config.yaml
model: "image denoising model"
image_size: 40
crop_scale_min: 1
arch: "edsr"
muon_scale: "match_rms_adamw"
learning_rate: 0.0036
adamw_lr_other_params: 0.0028
max_grad_norm: 1.0
batch_size: 64
final_lr_fraction: 0
warmup_steps: 200
Rows from block 7, named by matrix and row number. Rows with one number belong to one channel. Each number is 50 + 15 x the weight over its row's rms, rounded and kept within 0 to 99. All counts start at 0. After the name is the row's rms in percent of the matrix's.
# convs0: first 3x3 conv (model.blocks.7.convs.0.weight, 48x48x3x3), inputs 12-23, a 3x3 kernel for each
# convs1: second 3x3 conv (model.blocks.7.convs.1.weight, 48x48x3x3, transposed), outputs 12-23, a 3x3 kernel for each
convs0.5 090:60 52 57 56 68 58 41 55 67 67 77 60 76 72 69 49 49 48 61 61 48 68 64 34 45 44 28 42 38 35 34 43 50 43 48 50 35 46 53 33 54 46 18 32 52 43 43 36 37 32 42 54 59 47 58 49 46 75 54 55 63 47 62 33 50 45 44 48 46 58 33 35 41 46 32 22 49 27 36 70 46 59 58 52 59 50 51 51 48 65 33 51 78 32 58 75 17 36 34 73 67 76 55 55 54 76 66 48
convs1.5 082:40 46 80 59 42 69 49 50 85 28 36 62 67 52 56 57 38 30 43 56 39 55 41 35 61 38 40 41 28 31 61 62 34 43 45 53 59 71 68 54 91 48 51 66 47 61 40 29 45 43 37 65 69 43 59 60 66 80 55 45 74 53 44 90 62 57 72 38 49 72 49 68 32 35 39 70 56 47 70 54 60 44 52 60 47 39 37 36 41 33 45 55 52 75 51 51 63 49 65 64 51 34 23 49 38 34 25 25
convs0.6 097:40 58 40 41 30 31 55 46 44 29 39 38 70 54 33 93 67 53 50 56 63 47 40 52 42 39 46 30 18 30 62 44 50 84 82 55 55 60 79 25 38 68 00 12 34 55 31 31 65 43 26 63 69 65 42 39 51 40 47 58 26 42 51 81 41 61 65 51 59 67 83 69 45 58 81 44 60 56 27 20 56 54 56 32 30 38 38 28 39 37 56 72 78 60 64 56 73 54 32 60 53 29 77 69 34 58 60 47
convs1.6 112:46 74 42 46 70 62 32 50 56 79 49 43 80 41 55 66 48 54 49 45 42 60 65 51 34 51 47 40 59 22 59 51 45 55 83 76 44 85 70 36 57 45 39 41 46 43 38 58 48 50 59 78 58 53 56 53 36 63 64 52 41 49 58 55 40 76 52 37 47 44 38 30 63 59 91 68 63 62 68 44 64 42 48 49 46 63 53 42 52 55 83 42 47 40 33 44 19 22 44 29 30 44 70 30 14 77 73 33
convs0.7 099:70 65 68 36 39 54 50 51 63 27 41 44 21 26 29 64 46 32 37 16 10 73 54 43 57 57 54 17 31 41 23 35 33 47 46 34 51 52 55 76 70 63 54 45 56 44 42 48 46 56 58 51 57 50 32 32 39 46 31 19 55 53 41 29 33 54 70 66 70 80 61 71 53 58 72 46 65 84 43 55 46 52 53 72 57 59 63 46 42 42 47 36 38 35 28 44 35 41 51 56 51 65 58 65 63 43 42 42
convs1.7 095:77 57 64 54 27 35 57 49 64 88 73 51 77 69 58 65 60 54 43 45 31 60 55 38 55 66 54 70 53 32 39 39 27 10 28 45 71 70 76 73 62 48 72 43 54 45 41 38 73 75 64 42 46 24 69 67 71 61 68 63 48 56 64 64 61 63 57 58 65 49 50 60 42 33 28 65 60 48 63 62 63 34 37 42 48 32 41 52 48 56 51 53 48 71 66 52 86 81 61 56 48 50 57 55 36 67 62 50
convs0.8 100:58 36 63 47 42 68 52 58 71 61 59 57 53 58 76 46 56 69 67 50 49 74 56 45 65 46 37 43 58 75 41 52 69 38 45 47 37 56 83 33 59 79 34 63 76 30 41 53 35 51 62 38 37 46 28 45 57 22 50 47 35 53 63 57 55 52 71 57 57 64 40 55 41 47 62 51 55 60 59 54 59 61 47 59 55 49 56 38 47 52 45 44 94 27 41 86 28 33 73 26 44 73 27 54 86 24 44 70
convs1.8 098:42 55 71 30 67 78 59 65 81 40 47 55 50 56 70 61 56 63 77 61 47 60 31 36 70 46 45 55 50 55 34 44 59 31 51 76 37 42 62 34 41 80 18 45 84 30 58 53 22 48 52 21 59 45 34 38 56 34 58 64 34 52 58 25 44 49 31 36 41 42 48 47 48 41 29 24 42 36 39 49 57 57 58 44 50 38 40 53 42 37 27 55 62 22 74 79 23 57 59 13 42 74 16 34 64 38 41 63
convs0.9 104:40 42 43 64 50 43 68 56 49 68 64 75 43 58 88 25 41 73 62 50 26 48 44 14 46 48 46 42 54 39 40 63 63 27 76 81 60 60 45 68 58 36 89 74 37 52 39 38 49 40 33 44 43 43 55 46 39 57 44 32 59 48 44 31 13 00 37 29 00 48 38 16 30 41 37 36 32 40 40 41 61 29 46 62 37 50 61 58 65 72 48 35 55 31 33 46 23 42 66 52 46 47 26 44 57 26 38 63
convs1.9 101:75 80 74 65 80 83 48 39 46 52 56 61 32 43 47 34 31 31 55 50 51 30 48 65 53 47 45 78 57 48 70 63 48 50 62 63 36 32 35 21 00 28 28 38 38 40 84 72 45 43 61 58 44 58 52 56 58 64 51 71 44 43 48 28 36 15 37 54 31 25 37 34 58 44 40 55 40 43 62 53 42 46 52 54 46 57 51 54 58 46 37 42 79 37 53 58 39 44 48 43 37 47 89 67 64 65 47 41
convs0.10 117:54 58 57 56 83 54 56 54 37 59 63 38 46 60 57 38 63 66 56 30 53 40 13 31 58 33 58 39 34 45 54 82 53 77 54 46 78 70 42 50 28 28 53 39 33 50 46 52 38 32 27 34 36 42 58 55 59 66 63 55 65 53 58 82 53 17 55 31 02 52 37 23 50 71 44 52 46 41 42 21 19 58 34 39 53 40 38 64 45 35 39 73 73 46 75 55 46 41 19 17 60 52 39 65 51 29 51 22
convs1.10 112:50 57 45 72 81 57 77 69 48 52 50 81 41 51 59 47 69 65 47 46 71 41 50 65 57 56 62 52 45 50 46 39 44 61 40 50 22 46 37 46 49 47 46 63 69 50 62 49 47 43 52 43 38 77 55 46 44 48 42 28 49 52 34 30 24 24 26 35 37 22 31 63 38 57 61 65 64 80 76 88 72 54 38 43 56 43 31 51 31 23 29 51 60 28 22 55 27 46 47 26 38 50 51 41 40 48 34 15
convs0.11 107:25 50 74 30 55 55 53 68 27 32 67 44 66 40 31 67 37 78 54 58 69 58 37 42 38 32 11 76 39 45 44 46 80 47 70 22 54 51 62 50 60 22 40 47 68 53 58 44 58 51 35 40 38 38 43 30 50 38 51 59 51 49 48 75 31 47 52 31 48 44 37 45 52 50 67 56 70 39 65 45 70 68 64 47 62 36 47 41 63 38 45 21 49 38 31 74 53 54 57 09 51 58 52 48 24 70 33 43
convs1.11 100:22 57 41 64 29 31 50 27 58 54 57 35 51 85 45 62 71 50 65 61 42 54 53 35 42 42 39 78 53 69 69 88 63 54 79 68 47 27 81 39 63 64 44 43 55 28 53 49 42 50 53 56 46 67 39 55 53 50 54 46 43 48 68 54 53 54 57 44 60 49 59 61 47 36 60 22 99 45 71 73 44 54 68 62 57 49 47 61 47 61 68 48 56 39 51 60 63 68 55 52 23 48 26 30 67 43 59 33
convs0.12 093:52 46 36 43 49 43 57 47 35 52 46 37 59 44 29 64 54 37 43 54 93 32 58 92 30 51 73 46 62 83 44 55 79 59 60 85 56 66 78 60 80 99 39 61 94 56 42 46 67 58 53 60 44 58 38 46 66 55 42 63 46 32 41 30 45 64 54 45 50 55 47 59 55 51 49 48 64 53 48 59 76 65 58 89 58 66 79 44 50 57 55 57 43 43 58 57 42 53 57 46 45 52 43 45 47 46 50 57
convs1.12 091:58 31 29 50 36 36 69 40 20 65 58 40 45 45 41 49 46 39 37 63 85 25 53 80 11 47 68 34 46 46 31 38 48 29 43 30 32 28 38 36 15 24 41 18 33 62 46 47 62 57 52 53 35 36 51 54 37 45 45 48 40 51 44 62 37 29 63 46 23 62 42 32 67 37 58 63 48 52 94 61 42 47 38 49 49 44 51 62 42 47 35 43 46 39 51 51 31 39 40 51 56 70 75 61 57 64 71 71
convs0.13 095:37 50 51 21 44 56 42 50 71 52 51 50 55 49 53 71 66 60 49 52 48 42 48 41 43 44 33 43 30 49 27 29 51 23 30 47 52 42 45 57 47 50 63 40 62 56 50 61 66 57 66 39 46 51 37 43 37 39 40 46 51 55 47 59 97 99 13 51 94 00 22 43 59 65 54 51 51 48 39 45 54 37 55 38 53 39 54 51 47 56 68 77 57 62 63 52 56 56 63 54 54 63 49 45 44 40 66 49
convs1.13 111:22 47 51 57 51 78 63 47 65 30 40 45 38 42 49 44 39 46 55 48 40 58 63 53 54 59 46 32 51 69 38 53 55 35 50 42 59 57 77 55 44 58 72 48 61 52 56 50 37 24 40 42 21 40 38 54 53 55 66 47 53 58 52 76 80 99 09 32 97 00 01 53 48 70 84 45 50 51 35 47 37 55 39 53 52 38 69 58 57 61 50 60 34 45 47 46 44 29 32 48 12 57 59 49 55 32 18 49
convs0.14 128:52 49 56 55 68 50 40 47 50 52 60 48 34 71 33 59 54 60 53 49 60 42 62 52 50 39 47 54 59 47 50 35 45 45 52 43 61 51 40 51 37 60 61 43 48 71 38 63 48 66 40 45 43 51 57 44 59 49 73 49 44 47 38 58 48 55 43 50 45 55 48 58 50 54 49 50 55 42 59 46 56 50 68 35 58 24 74 44 35 57 55 53 57 48 60 51 53 37 48 47 47 45 52 39 56 49 51 39
convs1.14 142:50 53 51 53 46 50 62 44 54 55 50 51 48 52 59 51 46 51 46 45 54 51 99 43 55 48 50 54 57 52 60 53 51 53 54 48 52 62 48 52 52 47 46 56 48 57 42 52 52 86 42 71 47 61 53 55 48 40 82 59 53 45 51 49 50 55 46 77 54 50 49 45 56 55 50 49 34 53 60 52 62 44 46 52 51 47 55 45 50 54 51 54 52 62 99 47 50 34 57 42 50 79 47 60 47 45 67 47
convs0.15 091:47 48 64 65 55 72 60 38 46 56 69 52 36 58 37 42 43 37 58 57 54 64 51 65 44 34 24 71 77 40 36 39 23 26 39 43 40 24 66 38 51 65 79 59 59 22 53 38 56 72 64 45 54 44 31 38 53 52 61 31 79 67 35 30 47 39 34 53 59 43 58 47 68 49 17 66 65 60 27 40 45 29 37 43 35 41 51 52 65 66 67 65 69 66 41 27 71 55 63 70 84 42 54 72 52 56 55 47
convs1.15 087:78 67 58 51 35 36 48 37 36 69 71 56 48 54 47 31 48 38 40 62 77 39 32 87 58 73 74 42 18 42 51 39 49 48 49 32 39 23 44 34 32 33 19 50 39 46 46 43 69 44 36 53 35 45 87 52 44 64 76 55 60 46 39 73 64 59 24 49 46 28 55 60 13 52 63 28 21 27 67 37 42 49 59 63 31 54 46 43 58 61 52 59 43 47 59 51 77 40 53 51 87 68 08 52 38 35 63 38
convs0.16 102:46 46 38 47 29 45 34 47 60 47 62 34 53 64 42 52 59 53 54 65 69 60 56 59 65 66 61 68 63 88 58 48 60 41 43 53 49 63 50 40 51 67 35 49 61 54 50 54 54 46 55 55 48 59 24 31 39 38 46 35 35 36 34 51 38 36 74 45 33 82 58 48 59 40 08 39 51 43 95 75 61 58 49 67 57 57 68 44 45 46 54 81 99 41 54 69 34 29 48 43 45 31 46 44 56 40 43 69
convs1.16 097:69 67 65 64 78 76 35 74 77 45 47 49 35 52 46 39 48 44 43 45 63 75 46 70 61 55 56 56 70 85 42 58 61 44 32 55 50 36 46 55 27 72 66 35 67 60 59 56 51 59 51 68 68 50 56 55 61 62 64 62 52 62 50 70 54 33 79 55 33 99 80 57 13 22 08 73 63 57 94 46 46 50 53 50 64 61 52 51 41 40 48 58 63 40 45 42 35 48 34 46 39 31 54 46 55 62 59 44
convs0.17 121:11 64 53 28 50 34 57 57 26 21 37 46 46 58 53 56 80 54 40 53 45 36 36 34 48 50 49 48 57 65 46 44 42 49 26 19 45 48 49 40 53 36 41 58 28 80 55 72 53 41 50 49 61 60 61 47 52 40 40 35 39 65 46 76 46 15 53 45 37 38 53 68 43 46 51 46 44 46 55 49 56 40 64 34 43 60 34 53 88 44 51 46 63 52 68 59 47 72 55 42 35 42 34 30 36 43 46 52
convs1.17 132:57 36 31 48 53 51 25 44 48 44 25 50 53 50 64 70 56 62 66 62 61 59 55 59 70 56 58 84 74 57 58 50 60 28 21 55 52 33 47 57 51 53 52 56 36 67 60 76 48 64 60 38 74 62 52 45 41 63 58 52 48 55 45 31 44 68 67 41 52 97 54 44 45 15 38 59 42 61 34 30 57 45 49 42 41 51 42 39 66 49 71 11 62 67 36 52 51 56 60 35 58 36 48 56 39 55 59 40
convs0.18 098:73 77 62 66 74 71 54 61 55 44 43 34 55 59 40 76 73 52 59 44 33 56 35 31 21 37 56 44 62 58 41 59 60 48 62 46 52 37 39 55 78 83 09 02 21 52 45 55 59 54 63 52 46 46 35 44 43 51 51 45 39 42 43 48 40 58 59 41 48 57 35 29 61 70 57 59 67 57 46 28 34 63 62 56 45 44 53 44 39 52 34 43 28 52 63 50 51 54 41 51 52 57 51 49 56 71 61 69
convs1.18 096:63 73 63 45 27 46 46 33 45 60 63 43 56 79 64 51 65 45 47 58 44 35 28 34 48 37 30 51 74 39 43 57 16 21 27 26 67 59 65 43 64 37 64 63 48 49 40 49 43 25 41 41 45 43 71 72 66 61 70 61 48 55 43 25 22 14 18 19 12 18 37 34 44 42 37 47 42 37 36 39 47 28 40 44 36 51 51 45 54 37 29 38 42 72 68 70 64 75 61 54 51 45 55 72 49 48 34 42
convs0.19 095:46 62 48 34 49 42 25 40 39 66 59 58 67 56 49 66 52 47 50 38 25 60 54 49 65 56 65 48 49 45 37 46 60 46 50 61 60 55 61 81 59 79 55 42 77 38 38 47 55 35 51 47 39 41 46 40 31 51 56 51 45 50 55 78 52 65 87 52 50 91 65 50 59 75 99 12 37 78 03 36 70 51 44 59 56 54 53 52 43 42 64 53 40 51 43 42 54 41 33 47 47 72 48 64 94 32 47 57
convs1.19 095:35 57 80 22 46 59 24 32 27 57 43 54 60 55 58 68 54 42 30 34 35 38 50 36 75 59 45 53 58 61 20 50 76 40 43 45 42 62 58 55 50 43 77 67 60 36 49 43 56 45 41 48 60 38 45 41 50 57 56 51 41 42 43 75 56 48 60 40 31 56 45 38 62 67 89 32 54 84 10 45 50 45 45 51 47 57 47 36 49 50 64 64 50 54 63 65 57 54 43 41 62 64 20 43 74 20 36 59
convs0.20 095:25 47 36 40 37 37 67 57 43 54 53 38 85 68 38 93 73 53 53 50 57 39 35 37 38 44 32 78 45 45 70 48 44 69 48 32 48 50 50 28 41 60 21 39 58 53 57 58 31 41 50 39 51 55 53 44 46 65 37 42 65 52 43 65 33 43 85 46 54 66 49 46 43 34 27 40 36 23 33 42 58 45 67 59 56 67 66 67 65 57 57 53 68 58 51 55 52 51 33 32 39 50 22 47 75 34 69 93
convs1.20 094:68 47 48 53 54 71 38 46 50 64 62 67 70 72 57 37 41 37 50 47 22 56 51 29 53 44 24 76 55 32 62 41 34 53 20 10 33 48 47 39 46 45 26 46 28 40 45 54 47 48 56 35 47 64 63 54 56 69 55 50 54 57 44 41 51 57 37 47 42 60 59 28 26 58 50 71 65 63 74 62 42 37 42 46 31 33 51 43 55 52 58 46 41 54 60 73 40 39 47 00 33 57 37 57 54 83 99 70
convs0.21 091:35 33 31 34 34 33 24 34 44 59 48 34 53 45 51 44 48 58 59 56 68 43 46 57 24 50 52 62 68 80 48 74 67 40 33 25 39 29 26 35 26 39 58 66 74 34 41 44 51 53 51 60 72 63 58 79 70 25 40 58 48 48 63 82 72 50 52 53 22 64 48 25 50 48 35 51 47 33 41 37 37 43 45 39 64 50 49 79 67 53 40 43 38 69 65 56 60 51 46 30 34 37 48 37 51 61 43 51
convs1.21 104:37 69 57 27 43 44 24 53 60 43 48 66 38 48 62 49 61 65 55 79 99 33 55 67 26 28 44 85 83 66 32 34 28 30 17 16 47 57 34 63 70 65 65 63 43 27 20 34 46 36 41 69 69 60 69 67 68 49 44 48 43 36 38 60 33 12 92 47 32 62 42 15 42 61 53 60 57 61 31 43 54 42 47 55 50 44 55 52 59 52 37 26 29 54 26 44 90 83 80 50 53 46 68 61 54 58 86 66
convs0.22 085:41 30 69 45 65 32 44 56 65 43 65 46 47 68 44 54 51 43 67 57 55 56 56 14 39 62 38 47 46 44 54 50 64 47 33 68 45 61 41 41 60 30 54 45 46 55 54 33 45 41 42 57 59 41 42 28 57 54 49 33 60 32 54 56 53 39 51 53 34 51 55 39 56 40 49 32 39 46 56 45 49 34 58 55 51 92 25 47 69 49 45 36 57 41 51 38 50 50 59 49 72 43 62 53 35 56 58 39
convs1.22 054:51 19 45 57 45 53 57 20 58 46 34 49 49 26 35 50 23 30 47 41 55 48 52 45 55 29 47 51 57 46 55 41 52 52 44 43 58 32 17 50 32 36 50 39 35 46 66 67 52 67 72 50 85 70 43 38 51 42 78 49 54 48 40 53 28 31 50 19 33 49 26 23 55 43 34 37 89 30 47 50 42 52 65 38 38 99 37 50 64 37 54 32 64 46 75 74 47 48 64 47 79 39 61 50 63 49 55 59
convs0.23 092:16 48 73 38 49 67 65 46 52 38 47 55 44 46 48 56 63 58 69 69 77 55 56 63 19 31 47 13 35 58 34 38 50 44 45 32 67 43 40 56 53 56 17 34 49 48 48 28 60 61 38 59 55 45 54 51 66 62 52 68 55 50 70 33 18 02 66 48 34 71 56 37 49 39 12 57 52 25 68 49 29 80 60 49 81 67 55 67 53 49 45 51 38 29 28 20 44 46 26 30 48 59 45 53 48 44 39 39
convs1.23 089:61 31 41 44 31 50 60 57 65 45 39 57 40 44 62 34 41 53 51 55 59 49 48 64 56 47 67 68 30 30 63 43 36 56 37 30 50 52 51 65 76 59 60 68 68 66 80 51 63 70 58 51 56 63 43 54 44 39 46 47 35 39 51 35 32 35 59 65 75 46 62 63 51 52 35 63 73 56 47 61 70 58 46 45 65 46 32 68 62 38 56 61 56 62 65 53 42 55 42 39 67 62 40 64 47 27 42 37
convs0.24 101:83 63 48 64 39 37 62 41 27 68 64 47 47 49 31 49 49 48 28 43 55 33 46 58 59 71 77 82 55 39 64 42 33 68 50 25 62 61 43 58 53 42 64 56 44 53 51 50 54 54 57 58 57 52 84 51 47 71 57 46 73 53 46 27 39 46 47 49 48 61 57 61 90 66 39 71 45 16 45 21 00 88 62 67 77 67 62 66 58 51 80 54 40 60 38 37 43 33 35 48 39 45 61 43 34 47 25 26
convs1.24 102:73 41 53 68 44 41 58 34 35 60 83 52 28 52 25 60 61 41 34 39 36 46 53 69 49 56 71 68 52 34 57 53 36 55 36 21 72 45 31 60 45 28 49 46 38 41 56 22 53 39 36 47 51 43 60 38 42 51 45 36 61 42 43 45 45 44 57 55 64 39 31 45 81 78 54 71 53 36 46 35 09 59 45 45 59 43 44 69 34 54 58 81 49 63 57 32 57 32 11 85 69 42 80 63 23 58 44 21
convs0.25 088:45 41 18 57 59 38 47 31 32 50 37 32 45 26 35 69 62 35 56 50 51 52 42 27 48 37 41 50 47 52 56 80 79 72 94 82 16 30 68 23 23 33 37 41 47 50 36 43 56 49 44 74 58 61 42 46 55 54 49 56 55 48 56 42 46 40 32 37 36 36 09 34 67 59 40 44 74 39 37 56 54 47 70 74 42 62 80 68 67 79 49 40 52 53 59 53 52 52 62 48 49 46 38 42 54 44 67 72
convs1.25 094:46 45 68 47 64 54 62 52 34 60 47 39 55 31 54 73 46 59 27 47 59 29 17 43 41 35 32 64 70 40 54 43 55 68 53 55 41 58 35 12 51 42 27 43 62 53 39 53 54 40 39 59 53 49 45 47 39 41 33 20 62 45 33 35 32 31 45 38 23 37 51 38 50 41 46 45 24 59 30 34 36 33 41 46 23 46 52 31 50 49 44 46 75 52 40 58 55 34 38 30 58 42 36 37 59 31 28 54
convs0.26 098:64 78 93 39 58 85 55 61 59 62 35 20 37 30 56 32 37 47 44 44 47 41 35 48 51 41 50 22 56 57 45 43 38 36 43 47 61 27 27 32 65 49 38 65 71 50 70 67 34 53 44 43 41 33 55 43 26 74 64 61 56 44 46 42 57 38 52 55 31 53 65 54 43 62 63 54 59 71 50 44 46 45 53 60 26 51 55 31 48 57 31 15 42 64 72 91 43 49 54 40 45 50 58 49 59 35 54 44
convs1.26 088:30 32 27 77 47 59 69 54 44 76 66 36 70 45 48 50 58 53 37 52 45 76 65 61 72 76 64 59 65 52 62 66 57 81 94 77 55 59 60 54 60 44 51 52 56 33 13 36 54 56 83 59 60 62 57 57 56 67 43 37 63 39 32 55 54 36 43 47 38 39 40 45 30 11 30 47 38 32 81 55 50 50 50 52 47 45 57 35 35 55 62 60 53 18 00 02 53 16 11 30 51 49 41 54 62 33 44 34
convs0.27 102:33 48 34 40 41 37 50 43 35 52 52 57 49 55 53 53 69 66 73 52 42 61 38 27 67 52 35 31 44 53 30 44 54 27 40 59 76 40 09 81 43 09 87 52 21 56 34 44 59 39 50 78 47 47 54 50 58 57 52 60 57 38 51 70 43 11 84 54 08 97 61 12 27 46 71 20 45 72 29 42 69 60 66 52 64 62 63 62 48 55 57 54 67 41 41 52 43 40 54 49 40 42 58 57 58 59 51 56
convs1.27 097:47 47 45 33 40 48 49 48 51 46 40 41 59 45 44 48 45 47 60 48 26 65 52 41 69 45 27 36 46 51 53 52 58 55 57 73 97 56 33 95 60 19 92 54 36 57 56 35 62 62 34 52 57 37 53 46 43 57 45 41 39 26 29 58 40 32 56 34 32 55 38 43 35 54 61 25 57 68 16 39 53 60 51 50 54 42 43 47 50 55 63 62 59 64 56 51 54 43 38 52 54 57 43 54 51 55 61 71
convs0.28 094:56 45 41 38 58 44 59 65 58 54 54 49 67 61 66 55 48 55 72 60 49 59 47 43 58 58 47 45 39 47 49 51 63 52 53 52 75 43 31 70 55 37 42 47 46 67 55 58 50 45 48 58 60 73 99 52 64 99 75 65 79 42 40 70 51 34 58 45 30 49 48 43 19 30 68 46 65 85 37 38 64 60 65 56 50 48 37 47 57 69 64 35 27 68 42 24 57 49 20 40 34 72 62 44 69 66 57 65
convs1.28 082:55 39 38 44 31 21 40 39 40 56 61 60 49 56 46 48 42 38 36 30 26 51 44 34 49 42 28 41 39 51 44 45 58 52 52 57 53 53 42 64 47 16 80 54 25 41 50 70 68 57 64 68 62 56 70 62 60 61 65 30 69 36 21 28 39 60 48 49 61 73 70 63 26 54 79 32 58 78 32 47 56 48 55 53 36 72 68 40 67 83 74 59 60 75 58 45 60 50 36 51 47 57 70 38 74 60 65 74
convs0.29 093:90 71 72 59 45 47 36 23 31 64 38 37 58 40 37 65 52 46 48 53 52 45 51 38 47 53 29 85 53 34 57 39 33 44 30 27 41 54 54 38 54 53 50 49 58 30 51 55 26 36 48 29 39 48 30 30 51 39 30 38 55 38 43 34 33 54 34 40 55 58 59 66 79 57 60 64 44 65 43 31 55 24 45 66 35 47 50 32 33 45 10 43 50 25 46 55 27 43 48 68 46 27 76 51 36 66 32 22
convs1.29 087:40 44 48 46 43 44 38 38 36 40 32 34 51 52 52 81 66 57 61 60 68 72 66 72 72 50 60 14 38 67 15 52 74 26 58 79 58 69 60 39 55 48 35 45 25 79 89 88 46 52 58 40 47 63 45 54 38 48 73 53 51 69 61 73 53 36 75 38 27 72 43 49 61 52 65 49 52 46 42 49 55 34 45 58 40 59 56 47 44 36 57 68 72 49 46 76 42 50 79 63 69 55 73 59 52 74 67 59
convs0.30 103:30 44 74 14 42 74 21 37 51 47 51 55 32 36 42 35 23 42 44 62 74 50 63 74 46 58 61 15 41 75 17 39 90 23 48 79 60 29 38 70 38 25 73 43 46 72 63 43 73 63 38 52 49 41 50 53 81 50 66 90 47 68 83 43 41 11 47 42 09 55 50 16 78 55 41 85 80 49 79 69 57 41 46 50 38 47 64 34 47 61 60 67 60 36 62 67 32 46 46 51 46 34 60 56 35 53 50 43
convs1.30 097:77 70 55 74 76 64 34 46 52 65 77 73 38 57 71 51 63 77 28 39 51 45 16 36 68 71 45 56 59 15 52 66 39 57 38 14 23 33 24 39 48 37 50 26 36 62 45 45 63 41 38 49 21 25 53 35 51 46 29 42 42 46 37 20 49 88 38 67 81 25 49 68 65 40 65 47 32 56 62 39 54 41 42 42 51 57 42 50 57 43 64 62 46 40 59 47 52 72 31 32 38 51 48 55 67 43 45 51
convs0.31 079:40 35 51 50 61 47 55 45 38 37 34 47 55 49 51 69 62 68 49 43 34 57 46 50 54 50 52 37 59 44 44 67 58 47 34 37 40 41 39 51 44 60 50 45 54 38 37 43 41 37 46 65 54 58 36 36 41 48 70 30 61 46 55 46 55 31 53 67 44 66 63 42 51 33 39 37 45 35 49 47 46 23 53 00 51 35 69 50 63 57 42 71 43 40 57 62 47 35 59 40 41 28 64 55 40 53 65 54
convs1.31 071:51 46 39 63 60 73 51 68 35 41 36 40 34 41 38 50 44 56 30 29 35 44 51 23 50 45 35 43 62 47 52 54 42 50 48 55 54 64 54 72 70 51 50 64 47 38 23 52 28 63 62 50 52 73 36 29 30 61 21 44 51 40 48 49 36 34 47 49 41 50 18 47 61 68 52 43 32 64 49 71 54 54 64 48 42 24 80 46 67 47 47 81 57 37 15 51 50 63 62 58 51 59 54 64 37 49 33 56
convs0.32 093:30 43 52 15 32 37 32 47 39 39 52 48 45 57 54 59 64 66 50 50 41 72 66 60 66 59 63 18 36 71 35 58 82 49 55 81 41 45 53 58 58 39 46 52 39 60 56 49 59 59 41 64 68 41 25 16 31 60 50 60 54 47 65 35 42 43 44 51 47 47 46 51 50 42 62 32 44 60 19 36 48 55 64 50 62 66 63 69 78 72 46 38 32 46 58 52 57 81 76 62 56 55 57 39 35 42 48 54
convs1.32 104:45 45 64 46 64 64 24 56 45 62 55 48 37 57 44 52 51 37 37 31 33 55 35 25 64 60 60 29 15 37 23 48 73 35 61 77 44 33 28 54 53 44 39 54 44 53 39 54 69 39 54 51 41 68 56 32 47 47 52 59 62 67 73 42 43 71 59 49 64 58 49 49 59 53 75 42 47 58 11 20 55 42 33 37 56 44 51 49 56 56 45 41 45 22 42 43 39 60 64 47 59 48 74 43 52 67 41 37
convs0.33 096:35 52 44 26 45 43 29 45 44 58 69 52 54 75 66 67 70 54 62 70 77 33 42 35 23 21 21 45 42 59 44 39 56 61 62 61 42 67 66 30 49 64 27 25 46 56 63 45 58 54 39 47 45 37 67 53 60 58 52 56 48 43 59 25 26 07 57 62 49 72 92 71 60 41 14 60 48 24 55 53 35 51 47 48 43 38 54 32 46 52 44 29 44 41 19 54 54 38 58 75 57 40 58 48 31 70 52 29
convs1.33 098:59 60 47 46 39 57 22 22 45 59 36 31 47 42 47 63 56 48 74 89 92 45 46 69 33 39 47 37 51 58 29 54 60 46 60 70 32 51 50 26 30 45 31 33 46 52 55 64 72 46 47 67 54 32 57 58 58 48 55 51 32 45 52 09 00 00 41 39 29 68 66 60 47 37 21 80 62 23 76 53 26 52 54 52 60 47 61 58 58 60 35 61 64 55 67 70 79 76 65 76 47 42 63 60 44 62 51 29
convs0.34 122:51 36 41 61 46 37 75 47 29 66 68 52 06 31 43 49 57 85 61 45 39 68 58 74 64 49 48 45 46 46 43 49 65 62 52 58 57 33 13 73 60 59 31 48 59 52 42 55 56 48 48 48 44 33 37 30 40 48 22 33 48 42 48 40 53 30 82 62 25 65 54 35 51 56 47 46 30 17 82 58 42 49 40 50 61 55 49 66 61 49 59 67 38 43 74 92 39 56 79 59 63 70 44 64 72 38 46 61
convs1.34 140:64 40 45 43 50 54 42 39 28 37 50 72 20 35 34 42 48 21 51 62 62 54 61 55 44 44 30 51 65 81 17 47 73 31 31 38 50 55 42 67 49 37 60 53 56 52 66 54 41 57 46 26 44 57 51 44 56 35 36 49 37 47 38 50 55 61 51 46 47 40 31 45 67 68 74 39 52 68 24 36 53 62 47 45 67 57 59 63 58 53 38 53 63 38 70 82 55 67 54 35 49 55 70 73 65 38 50 59
convs0.35 091:60 55 39 63 64 40 59 59 56 42 44 47 70 67 53 78 76 75 64 56 72 69 68 69 47 53 72 55 61 63 44 38 46 56 47 62 42 23 41 49 24 49 76 62 80 39 40 40 40 58 51 52 65 49 61 69 40 40 70 44 46 68 49 73 53 65 58 52 61 46 55 64 35 38 64 25 47 69 45 54 76 34 42 50 51 63 46 60 68 51 44 29 21 47 40 19 57 54 36 38 35 44 23 50 42 14 29 26
convs1.35 084:18 17 34 27 63 59 50 62 62 48 17 42 67 26 36 59 45 48 80 54 34 68 49 34 72 51 36 75 83 57 62 66 54 61 63 43 60 57 50 54 62 59 24 25 24 63 58 50 30 18 15 45 24 26 36 26 51 37 33 51 47 42 52 75 74 62 54 63 52 55 54 36 71 50 58 83 60 54 79 43 37 53 46 44 56 59 52 43 28 37 71 57 64 64 67 43 83 61 38 36 31 29 36 40 47 58 51 53
convs0.36 094:46 40 34 68 75 57 62 58 56 45 50 41 45 70 56 37 50 44 50 45 50 60 57 70 41 52 39 49 45 45 28 49 60 54 45 47 37 51 33 51 55 59 60 42 55 49 56 48 51 58 54 55 33 44 44 38 40 63 88 49 54 46 53 58 48 34 46 55 61 46 47 42 48 47 50 69 67 70 30 46 41 56 52 42 52 87 66 51 61 37 55 34 51 34 21 42 63 23 52 49 50 39 53 64 65 37 51 52
convs1.36 077:49 38 41 39 83 25 60 23 35 48 47 46 50 61 57 54 51 41 47 65 49 29 47 48 48 57 50 41 42 46 36 51 40 52 58 48 48 57 54 41 61 35 48 57 48 39 42 44 58 43 37 61 64 51 49 23 40 16 92 48 44 45 34 46 30 53 43 36 54 56 39 59 52 68 37 47 74 34 56 52 36 41 56 56 63 63 58 48 45 57 30 29 43 76 99 40 44 34 44 45 64 62 55 48 64 47 68 58